config.toml
dataset = "telescope images of galaxies (Galaxy Zoo DECaLS)"
horizontal_flip = true
color_jitter = 0.1
method = "mae"
encoder_layers = 6
norm_pix_loss = true
lr = 0.0021
beta2 = 0.999
grad_clip = 3.0
batch_size = 128
warmup_steps = 930
Rows from block 3 of the encoder of a small masked image model, named by matrix and row number. Rows with one number belong to one neuron. Each number is 128 + 24 x the weight over its row's rms, rounded and kept within 0 to 255. All counts start at 0.
Before each neuron's rows are labels from the 100 images, of 14976, where the neuron reaches its highest value: "responds to" is what is common among them. Only what is clearly more common there than usual is listed. The data: telescope images of galaxies (Galaxy Zoo DECaLS).
# fc1: MLP up (encoder.blocks.3.mlp.fc1.weight, 384x192), inputs 0-191
# fc2: MLP down (encoder.blocks.3.mlp.fc2.weight, 192x384, transposed), outputs 0-191

responds to: shape: star or artifact
fc1.360 [137 121 123 137 136 124  99 125 123 134 125 109 132 111 138 143 193 114 114  64 101  92 128 138 131 140 161 133 129 110 141 106 110 113 141 176 131 171 133 153 119 142  88 119 126 114 153  97 117 129 121 137 132 116 131 147 113 144 118 151  89 125 100 103  55 185 166 171 112  83 131 128 106 119 164 163 182 134 164 182 144  97 132 133 113 112 133 149 160 138 121 108 109 122 144  90 151 106 137 145 143 111 110 121 126 124  97 127 170 156 180 140 108 158 115 115 138 124 119 128 147 115 143 131 177 133 135 176 121  79 127 140 126 116 146 119  95 148 127  76 130 122 148  80 120 116 106 122 119 136  87 108 131 136 188 138 160 151 154  76 105 151 139 128 117 144 101 127 140 107 101 112 114 189  93 117 128 125 136 113 131 172 130 118 161 139 120 141 121 138 148 134]
fc2.360 [110 136 114 106 122 109 137 158 141 132 116 143 134 149 142 128 114 125 114  59  73 136 118 127 132  88 112 124 123 128 111 151 153 137 103 166 114  72 144 142 149  75  93 144  84  97  91 124 141 146 130 108 133 136 112 125 148  75 141  70 136 116 104 146 111 149 119 167 136  99 126 145 133 117 138 115 142 141  64 125 117 171 130 129 132 105 120 143 130 130 129 144 105 135 133 129 145 124 152 132 143 159 181 134 137 117 139 111 192 170 113 114 138 123 135 127 140 129 125 133 123 187 108 128 134 106  80 146 138 126 114  74 129 135 105  97 144 150 123 179 162 126 116  53 137 117 127 125 113 123 149 121 113 140 155 122 173 142 131 173 201 150  86 110 110 120 133 116 127 100 135 158 160 131 159 110 127 170 116 154 119 133 143 142 113  96 142 113 142 115 148 150]

responds to: edge-on disk: no; spiral arms: yes
fc1.376 [133 128 112 156 131 136 175 118  96 150 132  94 162  91 111 116 148 148 120 104  91 110 133 154 124 160 147 128 138 119 157 103  82  85 135 146 159 128 117 208  95 178 124 104 141 104 115 117 113 146 119 113 141 105 113 122 142 135 121  94  76  99  94 147 123 139 169 146 123 112 129  60 142 154 116 135 151 181  86 126 103 127 126 108 130 110 120 137 156 110 101 120 132 132 136 103 132 177 115 117 102 149  98 105 144 157 150 134 140 113 120 114 120 116 140 152 134 159 155 140  99 125 147 102 166 130 121 127 126 144 101  88 129  83 124 186 146 111 145 125 159 111 118 102 127 116 122 120  95 133 147 183 163 164 129 122 136 131 149 124 125 124 162 165 138  93 112 131 112 131 137 125 103 193 163 125 121 106 163 125  81 169 113 117 154 144 146 147 119 161 110 115]
fc2.376 [151 127 134  98 133 103 117 129 144 119 136 116 114 133 122 130 135 132 120 144 149 118 110 143 139 124 151 143 139 148  98 131 168 144 123 147 120 168 132 105 135 139 124 154 136 121 146 154 123 125 126 104 119  92 120 113 100 120 129 130 141 150 171 117 177  21 123  97 106 159 137 172 120 141 107  94 119 120 133 112 148 161 109 141 128  98 119 126  68 136 118 142 102 104 130 148 133 120 137 132 144 151 182 172 120 121 110 115  36  93 112 126 131 131 119 130 124 119  98 120 123 100 103 121 153 127 117 106 141 153 138 129 144 164 149  92 117 147 162 105 130 133 124 255 145 121 120 122 155 142 116 112 116 102 150 107 158 141 117 122 147 135 130 121 144 128 148 108 121 132 104 124 160  80 119 150 165 155 114 129 145 103 142 123 118 120 121 106 129 127 117 176]

responds to: shape: featured or disk; spiral arms: yes
fc1.236 [104 118 106 132 126 142 146 147  96 177  69  85 147 122 106 120 142 126 167 131 146 144 124 160 135 121 121 153  98 140 142  87 135  97 120 117 128 132 121 122 110 157 153 124 116 100 138 118 104 168 144 158 130 135 160 134 101 121 120 135 125  62 115 148 141 111 127 140 147 125 111 122 129 146 130 168 162 139  77 139 125 129 163 116 109 105 121 151 102 109 167 117 149 133 137 182 127  88  82  88 122 136  89  94 130 124  74 141 134 109 119 103 121 150 150 118 127 142 133 167 104 158 156 114 112 116 130 141  87 155 116  95 144 115  81 151 159 118 130 145 141 128 115 129 160 127 109 128 115  85 146 119 154 172 114  96 104 131 171 119 124  99  93 164 101 134 114 167 124  85 167 166 144 159 137 126 112  99 169  60  86 121 112 134 157 139 127 131 104 104 121 101]
fc2.236 [136 124 132 116 131 111 110 119 143 116 151 139 118 150 111 151 120 142 124 113 138 106 136 136 135 152 146 138 148 103 112 143 139 145 125 179 109 127 142 149 127 109 113 151 127 125 125 144 128 127 130 124  98 117 115 125 122 128 111 119 117 129 167 134 136  16 143 118 112 145 127 130 121 124 117 124 109 140 152 127 145 131 103 134 133 113 107 123  69 123 116 135 102 110 122 127 123 132 148 141 129 141 150 147 123 126 132  94   0 127  96 151 122 139 127 131 162 130 108 103 138 121 117 138 146 140 113 102 148 126 153 106 113 126 152 105 119 123 154 137 114 129 134 255 135 124 139 123 145 142 124 115 116  91 152 126 139 107 103 127 139 145 144 122 132 125 140 100 114 125 115 116 131 109 131 133 130 140 113 145 147 134 143 121 110 120 105 113 123 117 129 173]

responds to: edge-on disk: no; spiral arms: yes
fc1.165 [129 127 147 141 155 131 124  64 128  85 123 133 134 148 128 145 140 106  94 115 134 161 105  73 129  99 117  97 137 116  61 147 108 111 165 119 109  82 124 168 148  91 126 114 153 147 119 146 130 134 115 141 134 155 185 115 134 131 131 122 141 147 115 126 105 166 146 128 132 101 161  90 139 135 147 144 131 114 117 115 105 102  85 142 159 155 141 137 153 137 147 150  98 120 127 150 150 137 143 134 113 110 142 161 101 128 154 139 133 119 136 155 117 119 145 140 113 119  72 135  84 106 100 142 153 123 120 127 161 138 115 108 107 159 151 104 124 170 125 128 137 117 113 109 155 130  89 176 120 119 164  91 133  87 101 128 165 137  73 154 213 182 111 137 114 109 131 132 130 157 143 125 180 119 135 147 171 113 119 143 118 109 155 127 133  93 164 118  96 139 128 162]
fc2.165 [116 109 150 129 139 164 137 127 126 152 110 159 132 101 153 122 159  74 117 108  84 126  82 132  62  83 106 144 122 126  94 112 150 118 137  99 166 110 117 114 131 111  95 130  83 114 123  89 117 100 126  96 103 110 154 131 155 120 150 129 158 120 139 124 159  90 142 152 136 130 132 151 150 122 142 123 136 102  34 139 119 173 132  96 104 122 137 100 151 150 140  97  95 162 157 131 106 122  76 138 141 159 150 143 149 154 128 157 138 122 132 107 157 132 127 148 103 132 140 146  95 125  83 100 123 128 120 141 137 118 127 111 179 187  92 151 133  88 118 125 156 117 108 138 111 106 123 127 134 136 114 136 133 145 150 120 149 151 171 144 129 106  84 142 141 129 112 143 151 129 154 161 121  77 135 125 151 191 130 116 141 141 147 142 127 113 140 140 136 145 147  73]

responds to: edge-on disk: no; shape: featured or disk; spiral arms: yes
fc1.179 [138 110 132 160 130 138 154 105 110  98 112 129 180 161 122 150 175 113  91 137 134 149 110  99 102 102 147 118 134  92  97 126 120 100 164 159 119 101 125 147 125  74 140  90 121 136 137  96 123 133  93 193 131 157 134 151 130 133 156 142 153 147  94 104 113 165 161 170 129 136 134 122 125 120 126 162 174 106  91 127 120 105 111 101 164 144 145 146 183 119 143 113 128 122 154 143 132 121 112 127 136 134 134 150 102 131  93 152 162 109 152 127 154 150 143 106 136 121 105 142 106 124 123 127 180 125  52 142 154 105 120  91 153 143 140  97 106 130 138 139 128  97 137 115 143 118  81 177 105 119 132 111 120 106 141 123 202 118 161 136 139 152  98 149 136 123 140 133 115 110 152 120 116  73 144 101 120 110 153 114 124 137 136 137 194 106 149 126  98 103 115 131]
fc2.179 [ 83 121 127 144 155 172 159 164 150 161 135 131 136 106 157 125 117 111 150 131  78 100 116 190  67 116 116 147 113 156 109  63 101 120  84  70 193 132 113  94 112 154 119 115 105 109 111  86  98  89 113  96 110 100 121 143 143 124 143 130 122 113 132 136 140 104 149 145 133 144 122 159 130 105 154 149 119  88 131 152 139 108 144 119 104 144 124 133 116 171 122 132 142 133 151 143 134 130  95 125 134 132 104  81 142 113 146 138 116 116 172 103 130 143 135 167  80 124 141 129 151 102 107 114 109  98 143 130 103 128 147 139 118  86  90 140 163  96 139 144 153 132 126 127 135 124 150 113 153 137 129 135 133 176 117 146 117 117 144 111  84  82 146 134 141 165 140 145 164 111 190 170  93 143 130 138 112 137 151 118 118 139 115 142 141 143 110 145 125 147 148  79]

responds to: shape: featured or disk; edge-on disk: no; spiral arms: yes
fc1.144 [108 108 105 133 122 128 112 116 137  83 148 132 136 163  93 166 102 129 155 157 224 125 119 150 125 107 139 137 121 146 112 123 108 132 143 142  82 101 112 106 110  89  79 113 110 148  98 109 112 137 126 155 115 103 133 137  84 115 135 104 197 149 117 129  94 141 150 131 117 154 133 181 127 154 136 157 144  89 138 196 154 105  94 125 119 156 138 174 155 149 132  97 147 168 125 123 126 131 127 111 136  99 139 125 153 117 122  84 144 107 150 120 149 143 140 116 166 113  94 132 110 128  92 169 104 128  77 107 120  89 127 106 111 125 112 115 112 156 125 145  98 107 133 131 114 154 119 149 123 128  95  84 132 140 164 115 141 108  99 168 148 131 137 109 108 148 124 137 117 129 155 157 160 109  86 128 131 100 105 114 167 136 130 142 176 109 143 151 116 130 156 130]
fc2.144 [131 135 103 121 127 142 142 153 152 161 118 109 117 121 134  87 126 170 129 136 151 146 146  95 143 134  63  99 106 160 174 133 110 131 112 133 118 161 107 143 119 145 188 137 140 178 108 153 127 157 157 112  94 144 132 106 148 162 136 135 103 110 157 169 113 102  97 111 136 137 155  71 157 128 130 130 129 133 163 123 132 186 189 117 132 151 138 158 128 121 133 112 160 140 158 109 120 127 128 112  98 122  97 115 181 133 121 153 110 181 115 124 123 101 128  68 111 123 141 122 129 163 157 162 102 108 164 131 108  99 110 142 102  52 129 155 109 130 129 128  94 113 120 158 119 130 125 103 103 122 156 134 116 135 109 149 132 131  77 123  72 107 125 156  97 137 114 144  97  98 116 149 120 165 160 116 131 134 129 157 125 126 114 141 133 139 110 132 128 110  89 154]

responds to: edge-on disk: no
fc1.216 [155  98 147 126 118 122 127 101 135 133 132 153 134 115 116 150 147 154 129 123 156 127 123 124 140 131 132 138 171  81 133  86 122 138 138 142 109  97 212 152 147 129  80 148 137 132  92 127 144 133 122 121 140 147 114 135 133 135 125  84 127  90 132  95 100 146 160 205 138  77 126  94 109 100 184 156 147 146 123 129  83 116 134 106  91 136  99 124 137 116 136 117  82 117  96  95 104 169 149 116 170 121 137  88 118 138 174 128 131 165 182 146 122 115 129 135 111 157 151 105 113 128 136 136 129 147 102 175 136 126 126  91 137 129 118 168 142 132 102 174 137 160 125 101 108 119 120 124 110 138 114 160 118 145 148 132 138 108 102 164 115 120 152 148 119 172 108 109 100 152 106 120  89 136 171 131 126 161 119 100 135 153 142 108 114 107 152 158 128 152 170  94]
fc2.216 [120 153 159 122 134 144 160 145 157 105 128  76 149 132 137 144 153  93 111 106 142 126  89 137 108  79 120 106 112  53 167 129 145 120 116  87 143  53 130 126  88 138 121 117  93 128  79  92 111 114 132 106 106 138 131 130 105 162 146 171 153 158 149 118 115 123 165 150 176 129 119 148 132 113 141 164 137 123 117 135  96 168 142 123  78 142 142  79 114 117 146 141 173 156 145 148  72 162 115 110 147 115  84 138 116 163 151 169 121 115 150  97 128 123 130 109 120 155 132 154 112 135 117  94 122 113  82 125 111 143 122 130  94 116 114 133 149 131 113 133 146 126 121 141  98 106 150 117 108 114 114 148 160 161 138 131 139 150 147 159  91 128 139 139  98 122 127 142 127 134 145 137  89 102  99 154  94 169 137 105 142 135  89 148 151 106 171 139 134 131 133  92]

responds to: edge-on disk: no
fc1.258 [137 148 171 140 141 104  87 102 132 126 148 126 118  97  91 154 158 130 140 116 161 160 122 135 157 145 178 118 112 105 120 137 165 145 165 167 100 131 129 130 128 120  95 121 126 196 116 134 146 131 125 148 127 181 119  92 143 133 148  90 112 119 128 157  96 157 147 181 165 139 162 116 136 140 169 152 118 128 101 142 142 124 106  91 142 148 133 125 154  87 121 110  73  71 115 141 151 129 146 139 123  99 160 123 136 148 141 118 130 146 154 143 120 138 123 117 164 112 133 144  94 170 142 157 148 134 100 135 139  97 104 115  96 164 133 122 166 152 113 198 102 113 141 105 128 107  79 138 122 137 124 118 122  90 160 126 131 112  67 116 104 146 124 157 156 125 108 129 112 123 125 136 157 128 123 152 136 200 138 118 142 127 129 128 123  86 107 122 153 100 150 165]
fc2.258 [101 114 170 123 124 119 118 122 139 125 109 114 170 122 134 156 183 121 129 140 139 170 143 147 138 115 144 115 101  96 154 131 174 129 139 120  92  98 122 120  87 157 188 114  87  98 162 135  99 102 144 126 122 167 157 136 116 121 144 182 112 148 128 123  91  93 133 161 180 104 133 122 122 134 137 128 163 141 134 101  69 171 135  91 121 149 132  75 100  69 132 100 166 124 142 163  99 124 112 121 138 134  78 159 119 155 150 104 120  97 131 117 139 141 138 124 147 127 134 148 132 139  92 159 141 135  90 131  93 112 120 129 128 125 123 113 146 112 134 132  91 104 113 161  83  78 112 125 110 118 137 137 145 116 188 118 136 150 153 150  91 127 108 158 128 137 105 151 139 131 134 135 115  79 152 120 124 179 130 107 159  98  96 144 133 139 146 132 148  97 123 131]

responds to: shape: featured or disk; edge-on disk: yes; roundness: cigar-shaped
fc1.339 [136  84 111 132 111 125 117 109 133  96 152 162 160 145  56 168 112 149 113 149  94 122 131  63  77 120 125 100 134 134 111 147 102 149 151 150 120  93 116 174 105 123  89  99 131 150 101 135 123 137 144 162 140 134 143 131 142 105 114  35 150 154 110 127 130 160 144 142 115 175 156 140 139 172 134 172 101 101 125 116 119 126 160 117  83 107 144 173 165 113 129 117 106 133 102 129 100 124 152 162 134 124 129 157 122 125 157  95 141 100 136 122 133 130 139 136 128 108 113 124 154 112 132 183 132 141  92 121 132 136 151 126 110 126 152  85 143 114 150 116 116 103 135 101 102 131 124 155 125 136 160  78 149 126 138 138 162  94  70 109 148 126 169 117 138 119 112 127  81 177 142 129 133 157 102 139 116 131 109 144 154 148 143 114 146 123 145 157 141 127 128 137]
fc2.339 [146 136 107 140 120 156 140 114 166 158 137 133  66  75 120 111 111 127 118 115 144 122 109 122  99  96  64 130 123 139 124 129 144 135 103 117 105 114 118 124 147 109  85 134 121 195  90 105 126 135 144 122 115 137 155 148 136 132 136 121 155 129 153 126 110 130 117 171 106 115 145 125 156 113 156 162 127  98  85 164 141 154 163 103  99 157 151 174 166 138 163 112 109 137 184 101 119 135 163 174 136 147 139 117 158 103 111 147 127 143 162  98 143 133 162 109  91 105 108  96 100 136 130 126  95  83 133 155 145  94 136 135 123 118 104 167 114 139  80 125 114 128 122 120 108 104  96 132 140 126 145 114  90 140 121 143 148 142  90 176 100  93 133 144 103 143  90 135 110 134 129 169 107 147 112 133 160 156 149 141 146 147 155 140 110  67 120 149 118 169 122 104]

responds to: shape: star or artifact
fc1.199 [169 114 146 132 117 169 163 124  93 151 151 137 181 161  94 122 122 122 122 128 105  99 138  95  79 144 124 118 158 122 121 121  64 156 178 140  81 111 179 133 156 134 143 110 147 122 158 119 134 123 131 131 157 109 112 152 161  92 134 101 109  88 112  92 114 160 145 133 129 143 147 125 139 175 132 173 121 127 178 138 125 100 134 106 151 120 118 124 149 109 152 108  92 167 114 118  95 127 133 135 134 146 167 178 116 122 154 159 131 118 142 132 125 128 139 146  74 145 103  95 146  96 147 117 102 154 146 140 167 125 139  99  82  86 129 136  97  96 119 136 135 141 146  94 152 148 175 119 118 151 150 113  98 116 115 146 137  71 121 114 146 136 128 123 166 137 125  96 111 142 121 131 131 168 108  93 145 169 115 123 166 139 166  97 133 150 132 138 110 137 132 155]
fc2.199 [151 143 148 151 135 160 157 152 114 146 116 106 150 120  93  84 124 127 121 143 114 131 159 110 119 148 104 141 113 131 120 129  65 145 139 134 146 172 115 137 131 111 104 115 131 172 167 114 124 107  93 143 120 152 139 117 152 119 157 141 173 113 151 127 133 131 134 119 155 138 155 130 157 105 134 153 125 104 187 131 130 128 174  94 160 184 138 118 144 159 177 103 150 156 137 129  83  95  77 120  92 121 129 143 156 133 146 159 132 139 147 138 172 145  94  94 100 132 116 128 126 116 115 127  85 123 207 108 102 113 117 121  90  93 100 130 120 134  99 185 115 100 140  99 157 144 142  74  87 118 102  89 109 127  88 129 127  80 133 151 126 112 112 143 132 104 127 141 106 112 143 131 140 137  99  85 113 116 133 164 120 144 135 128 129 139 107 138 114 144 166 143]

responds to: edge-on disk: no; shape: star or artifact
fc1.22 [148 133 176 143 114 137 129 115 124 132 125 134 167 129  97 153 156  99 101 111 150 108 105  93 113 141 155 106 142 103 120 108 151 143 141 134  96  69 149 156  96 106 110 112 156 127 106 139 138 137 155 129 142 157 114 137 133 149 112 156 109 134 114 103 109 154 111 170 152 100 117 162 130 139 150  98 144 112 128 141 103 135 150  92 155 141 141 120 159 118 145  97  75  92 152 131 141 137 131 146 154 124 141 122  91 156  99 107 143  91 183 147 135 130 121  95 101 132 146 139 180 120 136 122 167 125 111 152 170  87 110 136  87 109 165 101 127  85 120 154 115  95 149  94 114 125 104 134 132 131 136 137 121  64 136 178 125  71 152 118 129 169  79 136 151 158 119 110 150 136 152 129 125 162 155 150 120 192 131  91 124 153 124  99 146 109 126 137 157 133 109 162]
fc2.22 [151 130 115 104 127  92  73  87 133 103 163 119  76 125 130 164 114 114 149 130 152 155  97 175 109  81 141 129 129 154 108 137 124 142  98 125 146 114 133 128 129 101 152 156 107 131  98 135 133 155 159 139 141 108 136 148 105 144 112 114 142 144 117 104 116 127 130 106 129 137 118 134  89 136 144 126 106 106 140 121 148 145  87 181 121  85 104 130 101 153 102 112 166 132 114 138 144 131 166 150 169  82 128 122 150 100 102  93 150 140  82 100  71 131 150 154 125 162 158 106 118 156  92 145 105 113 127 142 121 123 164 146 139 161 118 120 169 155 126 110  82 171  92 104 133 122 162 145 158 150 119 104 152 136 161 145 181 173 112 121 121 155 141 134  74 131 123 117 130 165 126 147 142 132 125 169 143  77  96 112 146  84 114 107 125 123 120 118 142  97 110 112]

responds to: shape: star or artifact
fc1.283 [139 124 184 131 134 111  99  83 109 142 155 118 138 106 116 158 156 105 114 123 100 144 135 107 140 120 169 117 169 118 115  91 129 142 153 182  96 137 188 164 147 138 108 133 135 157 133 145 124 137 148 135 161 152 124 130 143 160 110  80 121  87 123  85 103 162 153 183 136 147 147 119 107 151 169 144 154 134  87 127  87 116 116 106 149 125 117 137 146 102 147  99  42 104 110  96 129 149 149 143 141 123 137 120 102 146 109 129 135 175 160 137 132 120 120 140  99 170 113  95 126 125 143 130 196 150 133 199 159 115 111 117 127 159 126 138 140 110 101 138 123 140 116  92 112 116 119 125 114 156 133 124 108  95 135 155 149  99 131 106 108 122  84 131 119 141 103  92 105 123 126 155 158 159 129 138 118 151  99 113 128 132 145  81 119 115 144 132 145 118 139 122]
fc2.283 [142 121 167 137 105 120 129 121  92 103 114  75 112 122 139 125 158 113  86 142 123 139 138 117 115  98 139 130 119  83 144 147 166 107 109  94 157  75 121 111  96 107 151 116 129 131 160  77 124 116 123 112 115 137 145 161  98 108 141 171 126 153  94 131  90 151 121 143 131 109 108 157 140 156 127 131 161 121 103 115  94 149 103 104 139 145 155  83 165 134 129 123 172 162 137 126  83 133  70 164 151 128 146 174 108 163 114 172 141  87 102  98 133 134 127 109 114 128 144 166 129 108  98 106 150 121  97 125 145 128 137 147 124 161 119 110 125 213 113  74 146 127 124  92  85 113 120 138 135 129 121 164 170 120 159  99 158 130 146 145 107 137 121 127 152 123 122 133 136 145 128 103 108 114 124 143 152 126 141  95 177 103 135 159 134 140 162 156 160 128 115 125]

responds to: edge-on disk: no; bulge size: small
fc1.194 [190 130 156 122 131 137 143 150 122 162 103 171 145 124 119 135 158 108 109  96 124 130 104  64  99 139 102 100 123 150 149 124  78 117 154 146 122 125 136 199 130 122 130 122 127  91  85  91 102 113 137 142 138 165 125 114 183 132 122  91  93  62 110 117 102 116 142 109 151 118 129  86 119 142 132 136 143 149 100 128 139 117 165  92  82  74 145 102 138 127 127  95 106 137 140 137 136 161 145 118 138  97 117 138 139 134 146 120 122 134 118 133  75 121 125 116 105 162 161 145 104 143 194  98 150 125 156 144 115  99 119  93 105 101 110 117 121 119 123 119 125  94 105 127 113 129 147 151 145 125 130 147 143 143 122 159 131 135 172 124 134 161  77 128 153 135 122 129 103 107 127 151 121 194 161 126 139 161 144 134 122 151 118 109 139  75 128 147 130 111  97 135]
fc2.194 [137 172 102 136 116 125 133 127 119 107 153  93 113 134  84 105 138 178 156 149 156 140 143 116 161 143 124 140 126 156 118 110 111 154 132 132 130 199 135  99 165 153 121 160 147 159 144 127 170 160 100 114 122  86 118 110  70  90 127 144 167 134 128 146  79 129  89 115 105 110 128  95 152 169 152 164 125 131 152 130 129 140  89 157 184 146 124 139 128 118 133 148 132 107 120 110 132 100 152 138 140 140 153 117 123 124 106 141 107 138 132 139 127 132 134  69 116 102  96 121 161 137 159 129 115 126 176 137 152 135  97 102 147 121 145 121  92 181 143 130 136 142 136 155 158 153  85 130 125 126 159  97  85  78 113 140 146 126 108 114 159 129 148 120 105 116 140 124 143 138 108 111 121 162 102 140 144  85 116 114 134  92 146 131 111 147 110 109 114 111 106 211]

responds to: shape: star or artifact
fc1.184 [143 132 145 135 150  94  79 120 114 123 147 131 118 122 105 171 146 112 119 121 194 141 132 122 136 148 172 104 154 112  93 129 117 138 156 159  78 126 172 147 131 119 109 109 136 131  47 133 111 124 110 104 153 156 112 121 142 122 114 105 112 120 115 122  97 179 169 195 122 136 172 104 113 178 170 157 125 138 111 139 121 114  84 134 123 117 127 143 148  99 144 119  98 114 110 156 128 167 145 114 149 101 154 142 134 146 145  90 128 137 158 144 105 126 140 150 143 132  75 114 113 161 140 167 157 122 131 160 173 140 107  90 103 140 148 132 152 129 112 127 140 110 117  95 119  99 102 131 102 138 133 102 121  73 134 134 140 124  85 115 125 134 125 160 151 106 126 103 105 131 128 111 202 142 143 138 147 143 131 115 150 127 167 111 139  79 143 109 125 113 138 144]
fc2.184 [145 131 141 136 123 131 130 137 149 144 113 120  83 130 104 112 138 134 101 125 139 124 143  83 106 130  94 118 101  93 136 109 110 113  99 104 154 114 103 122 106 146  75 105 120 141 105 104 123 136 164 118 107 107 111 113 130 146 135 132 151 136 109 146 129 164 170 121 141 167 138 133 147 119 110 134 152 118 128 162 120 155 140 127 107 158 152 110 151 153 107 121 167 161 142 115 128 159 100 115  88 104 111 116 166 139 135 179 255 148 127 116 137 114 109 112 112 150 141 147 118 146 143 102  64 116 141 147 101 115 119 118  78 128 103 150 142 136 122 104 137 103  99  14 116 124 149 143 121 117 119 158 147 141 101 135 124 144 124 146 101  94 151 134 112 123 114 153 160 119 126 140 124 160  97 136 134 129 145 138 126 152 121 146 143 137 141 158 137 156 126 111]

responds to: shape: featured or disk; edge-on disk: no; spiral arms: yes
fc1.248 [ 83 122  98 137 119 129 147 155  99 184  76  97 146 117 112 103 131 123 155 143 116 145 128 140 113 127 128 134 101 145 141 104 120  96 137 127 122 109 115 104 111 162 136 114 103  98 119 106 117 130 135 146 128 112 112 135 122 120 114 103  99  74 128 158 146  97 138 168 141 155 145 110 124 144 138 160 144 158  67 140 125 113 148 109 125 111 125 134 104 113 149 120 144 149 153 175  98  78  92  85 111 127  99  99 145 130  93 147 134 130 126 103 125 133 151 120 122 130 149 164 102 173 176  98 130 108 136 153  92 168 126 105 127 117  77 146 179 128 124 168 139 111 110 130 169 112 118 126 123  83 151 130 155 179 113 113 107 137 168 128 116 101 104 159 127 113 124 159 128  79 188 161 137 167 153 119 124 110 192 104  95 123 111 142 140 132 128 131 110  93 121 138]
fc2.248 [131 125 127 111 124 117 110 118 121 120 148 133 121 149 119 144 121 144 129 115 134 103 139 151 146 148 159 139 152 114 112 149 130 145 135 171 114 125 151 138 135 114 122 151 133 114 129 140 122 136 128 129  95 125 116 126 122 120 115 120 121 125 178 144 133  17 136 123 114 135 117 136 122 135 110 130 107 136 141 121 140 124 109 143 127 114 110 130  75 114 113 130 107 109 113 133 118 125 150 144 122 145 148 140 114 124 132  91   0 125  90 149 120 137 130 135 157 127 101 107 141 122 112 141 148 143 123 106 149 125 152 107 121 134 146 105 122 124 141 137 129 132 144 255 139 126 141 118 136 148 127 116 114 101 150 127 134 108 111 138 138 135 135 122 133 127 137 101 110 138 109 114 134 115 128 129 131 132 114 145 142 131 148 123 104 125 111 116 122 116 119 162]

responds to: shape: featured or disk; edge-on disk: yes; spiral winding: tight
fc1.151 [122 112 119 110 121 141 117 177 120 142  76  92 162 158 164 109 161 121 110  85 127  64 105 134 127 135 111 143 103 130 148 103 142 111 101 120 137 138 135 145 117 176 150 120 111  61 129  75 102 134 113 123 125 115 112 144 111 138 110 164 104 146  95 112 134 134 130 128 126 126 116 132  97 141 142 126 170 173 114 123 138 152 106 121 133  62 153 109 130 146 153 161 138 138 129 139 106  77 110 119 166 169 125 168 133 139 109 138 151 124 116 114 141 136 134  85 183 111 148 151 128 142 145  90 123 128  86 129 124 158 149 135 138 113 135 118  82 144 164  87 157 121 160 127 134 130 119  94 122  96 104 161 146 159 156  84 138 143 185 128 122 128 113 135 120 125 143 150 134  93 102  98 110 161 143 107 122 172 123 100 128 144 140 144 180 126 109 147  92  99 151 123]
fc2.151 [143 144 132 124 127 138 149 172 119 158 133 119 114 126  84  97 121 166 124 176 179 121 175  95 131 152 119 119 131  75 168 106  96 150 101 109  77 153 127 112 126 149  85 101 143 174 132 122 147 122 137 133 126 120  98 116 128 122 145  88 136 138  93 146 115 137  87 118 103 171 139 117 160 175 134 159 129 147 145 175 124 161 139 109 139 125 126 165 187 130 110 145 150 107 119 107  85  98  94 117 132 126 140 137 136 152 124 112 124 116 114 104 122 101 111  85 117 100 126 142 124 125 168 128 113 104 151 121 149 119 117  78  59 119 125 127  98 140 141 159 116 126 136 154 158 149 134 100 127 156 114 148 109 107 149 105  98 123 108 158 105  82 157 136 166 137 139 120 107  97 109 118 146 177 149  96 128 131 160 130 146 184 148 153 137 154 120 139 141 142 135 156]

responds to: shape: star or artifact
fc1.217 [154 123 147 105 109  76 101 153 144 122 119 165 123 118  88 136 148 117 111 116 131  99 124 108 147 126 159 119 150 150 145  87 107 168 119 140  90 104 152 121 121 126  84 122  78  85 127 105 128 163 158 112 158 109 107 123 134 135 162 106 157 165 106  95 104 167 155 155 100  81 130 162  86 113 179  85 154 118 136 155  85 127 121 131  95 124 145 118 165 145  94 104 105 111 101  96 138 112 146 133 176 115 135 108 115 142 152 122 156 108 160 122 108 139 121 144 137 151 148 127 177 154 114 149 159 157 131 158 153 120 163 105 138 139 137 137  91 114 133 153 149 141 104  82  88 115 188 124 135 147  81 146 113 135 144 137 141 154 148 155 122 135 129  94 156 140 129  96 128 169 111 126 148 145 132 100 119 158  88 122 142 147 142  81 126 106 141 149 138 139 132 114]
fc2.217 [121 106 125 130  94 122 115 125 131 151 107 167 151 160 103 114 131 130 137 148 128  98 150 121 129 172 124 158 151  74 101 118 138 161 163 107  99  92 152 104 159 151 111 112 148  88 106 161 143 129 117 147 153 112 109 150 104  78  91  90 147  97 100 130 142 151 102 157 125 133 105 154 134 177 125 104 162 130 117 143 129 104  89 128 134 159 108 132 140 106 156 147 127 126 115 164  93 123 161 159 113 125 104 151 127 149 118 108 169  71 107 166 177 138 126 155 178  85 133 103 127 100 112 109 111 154  96 122 129 132 164 156 112 137 148 141 133 126 111 136 143 130 149 114 117 101 127  90 102 138 167 131 102 101 137  82 103  73 153 145 135  93 151 134 144 147 155 122 159 166  90  96 163 145 108 127 138 116 114  79 147  98 113 123 126 135 114 122 114 132 163 156]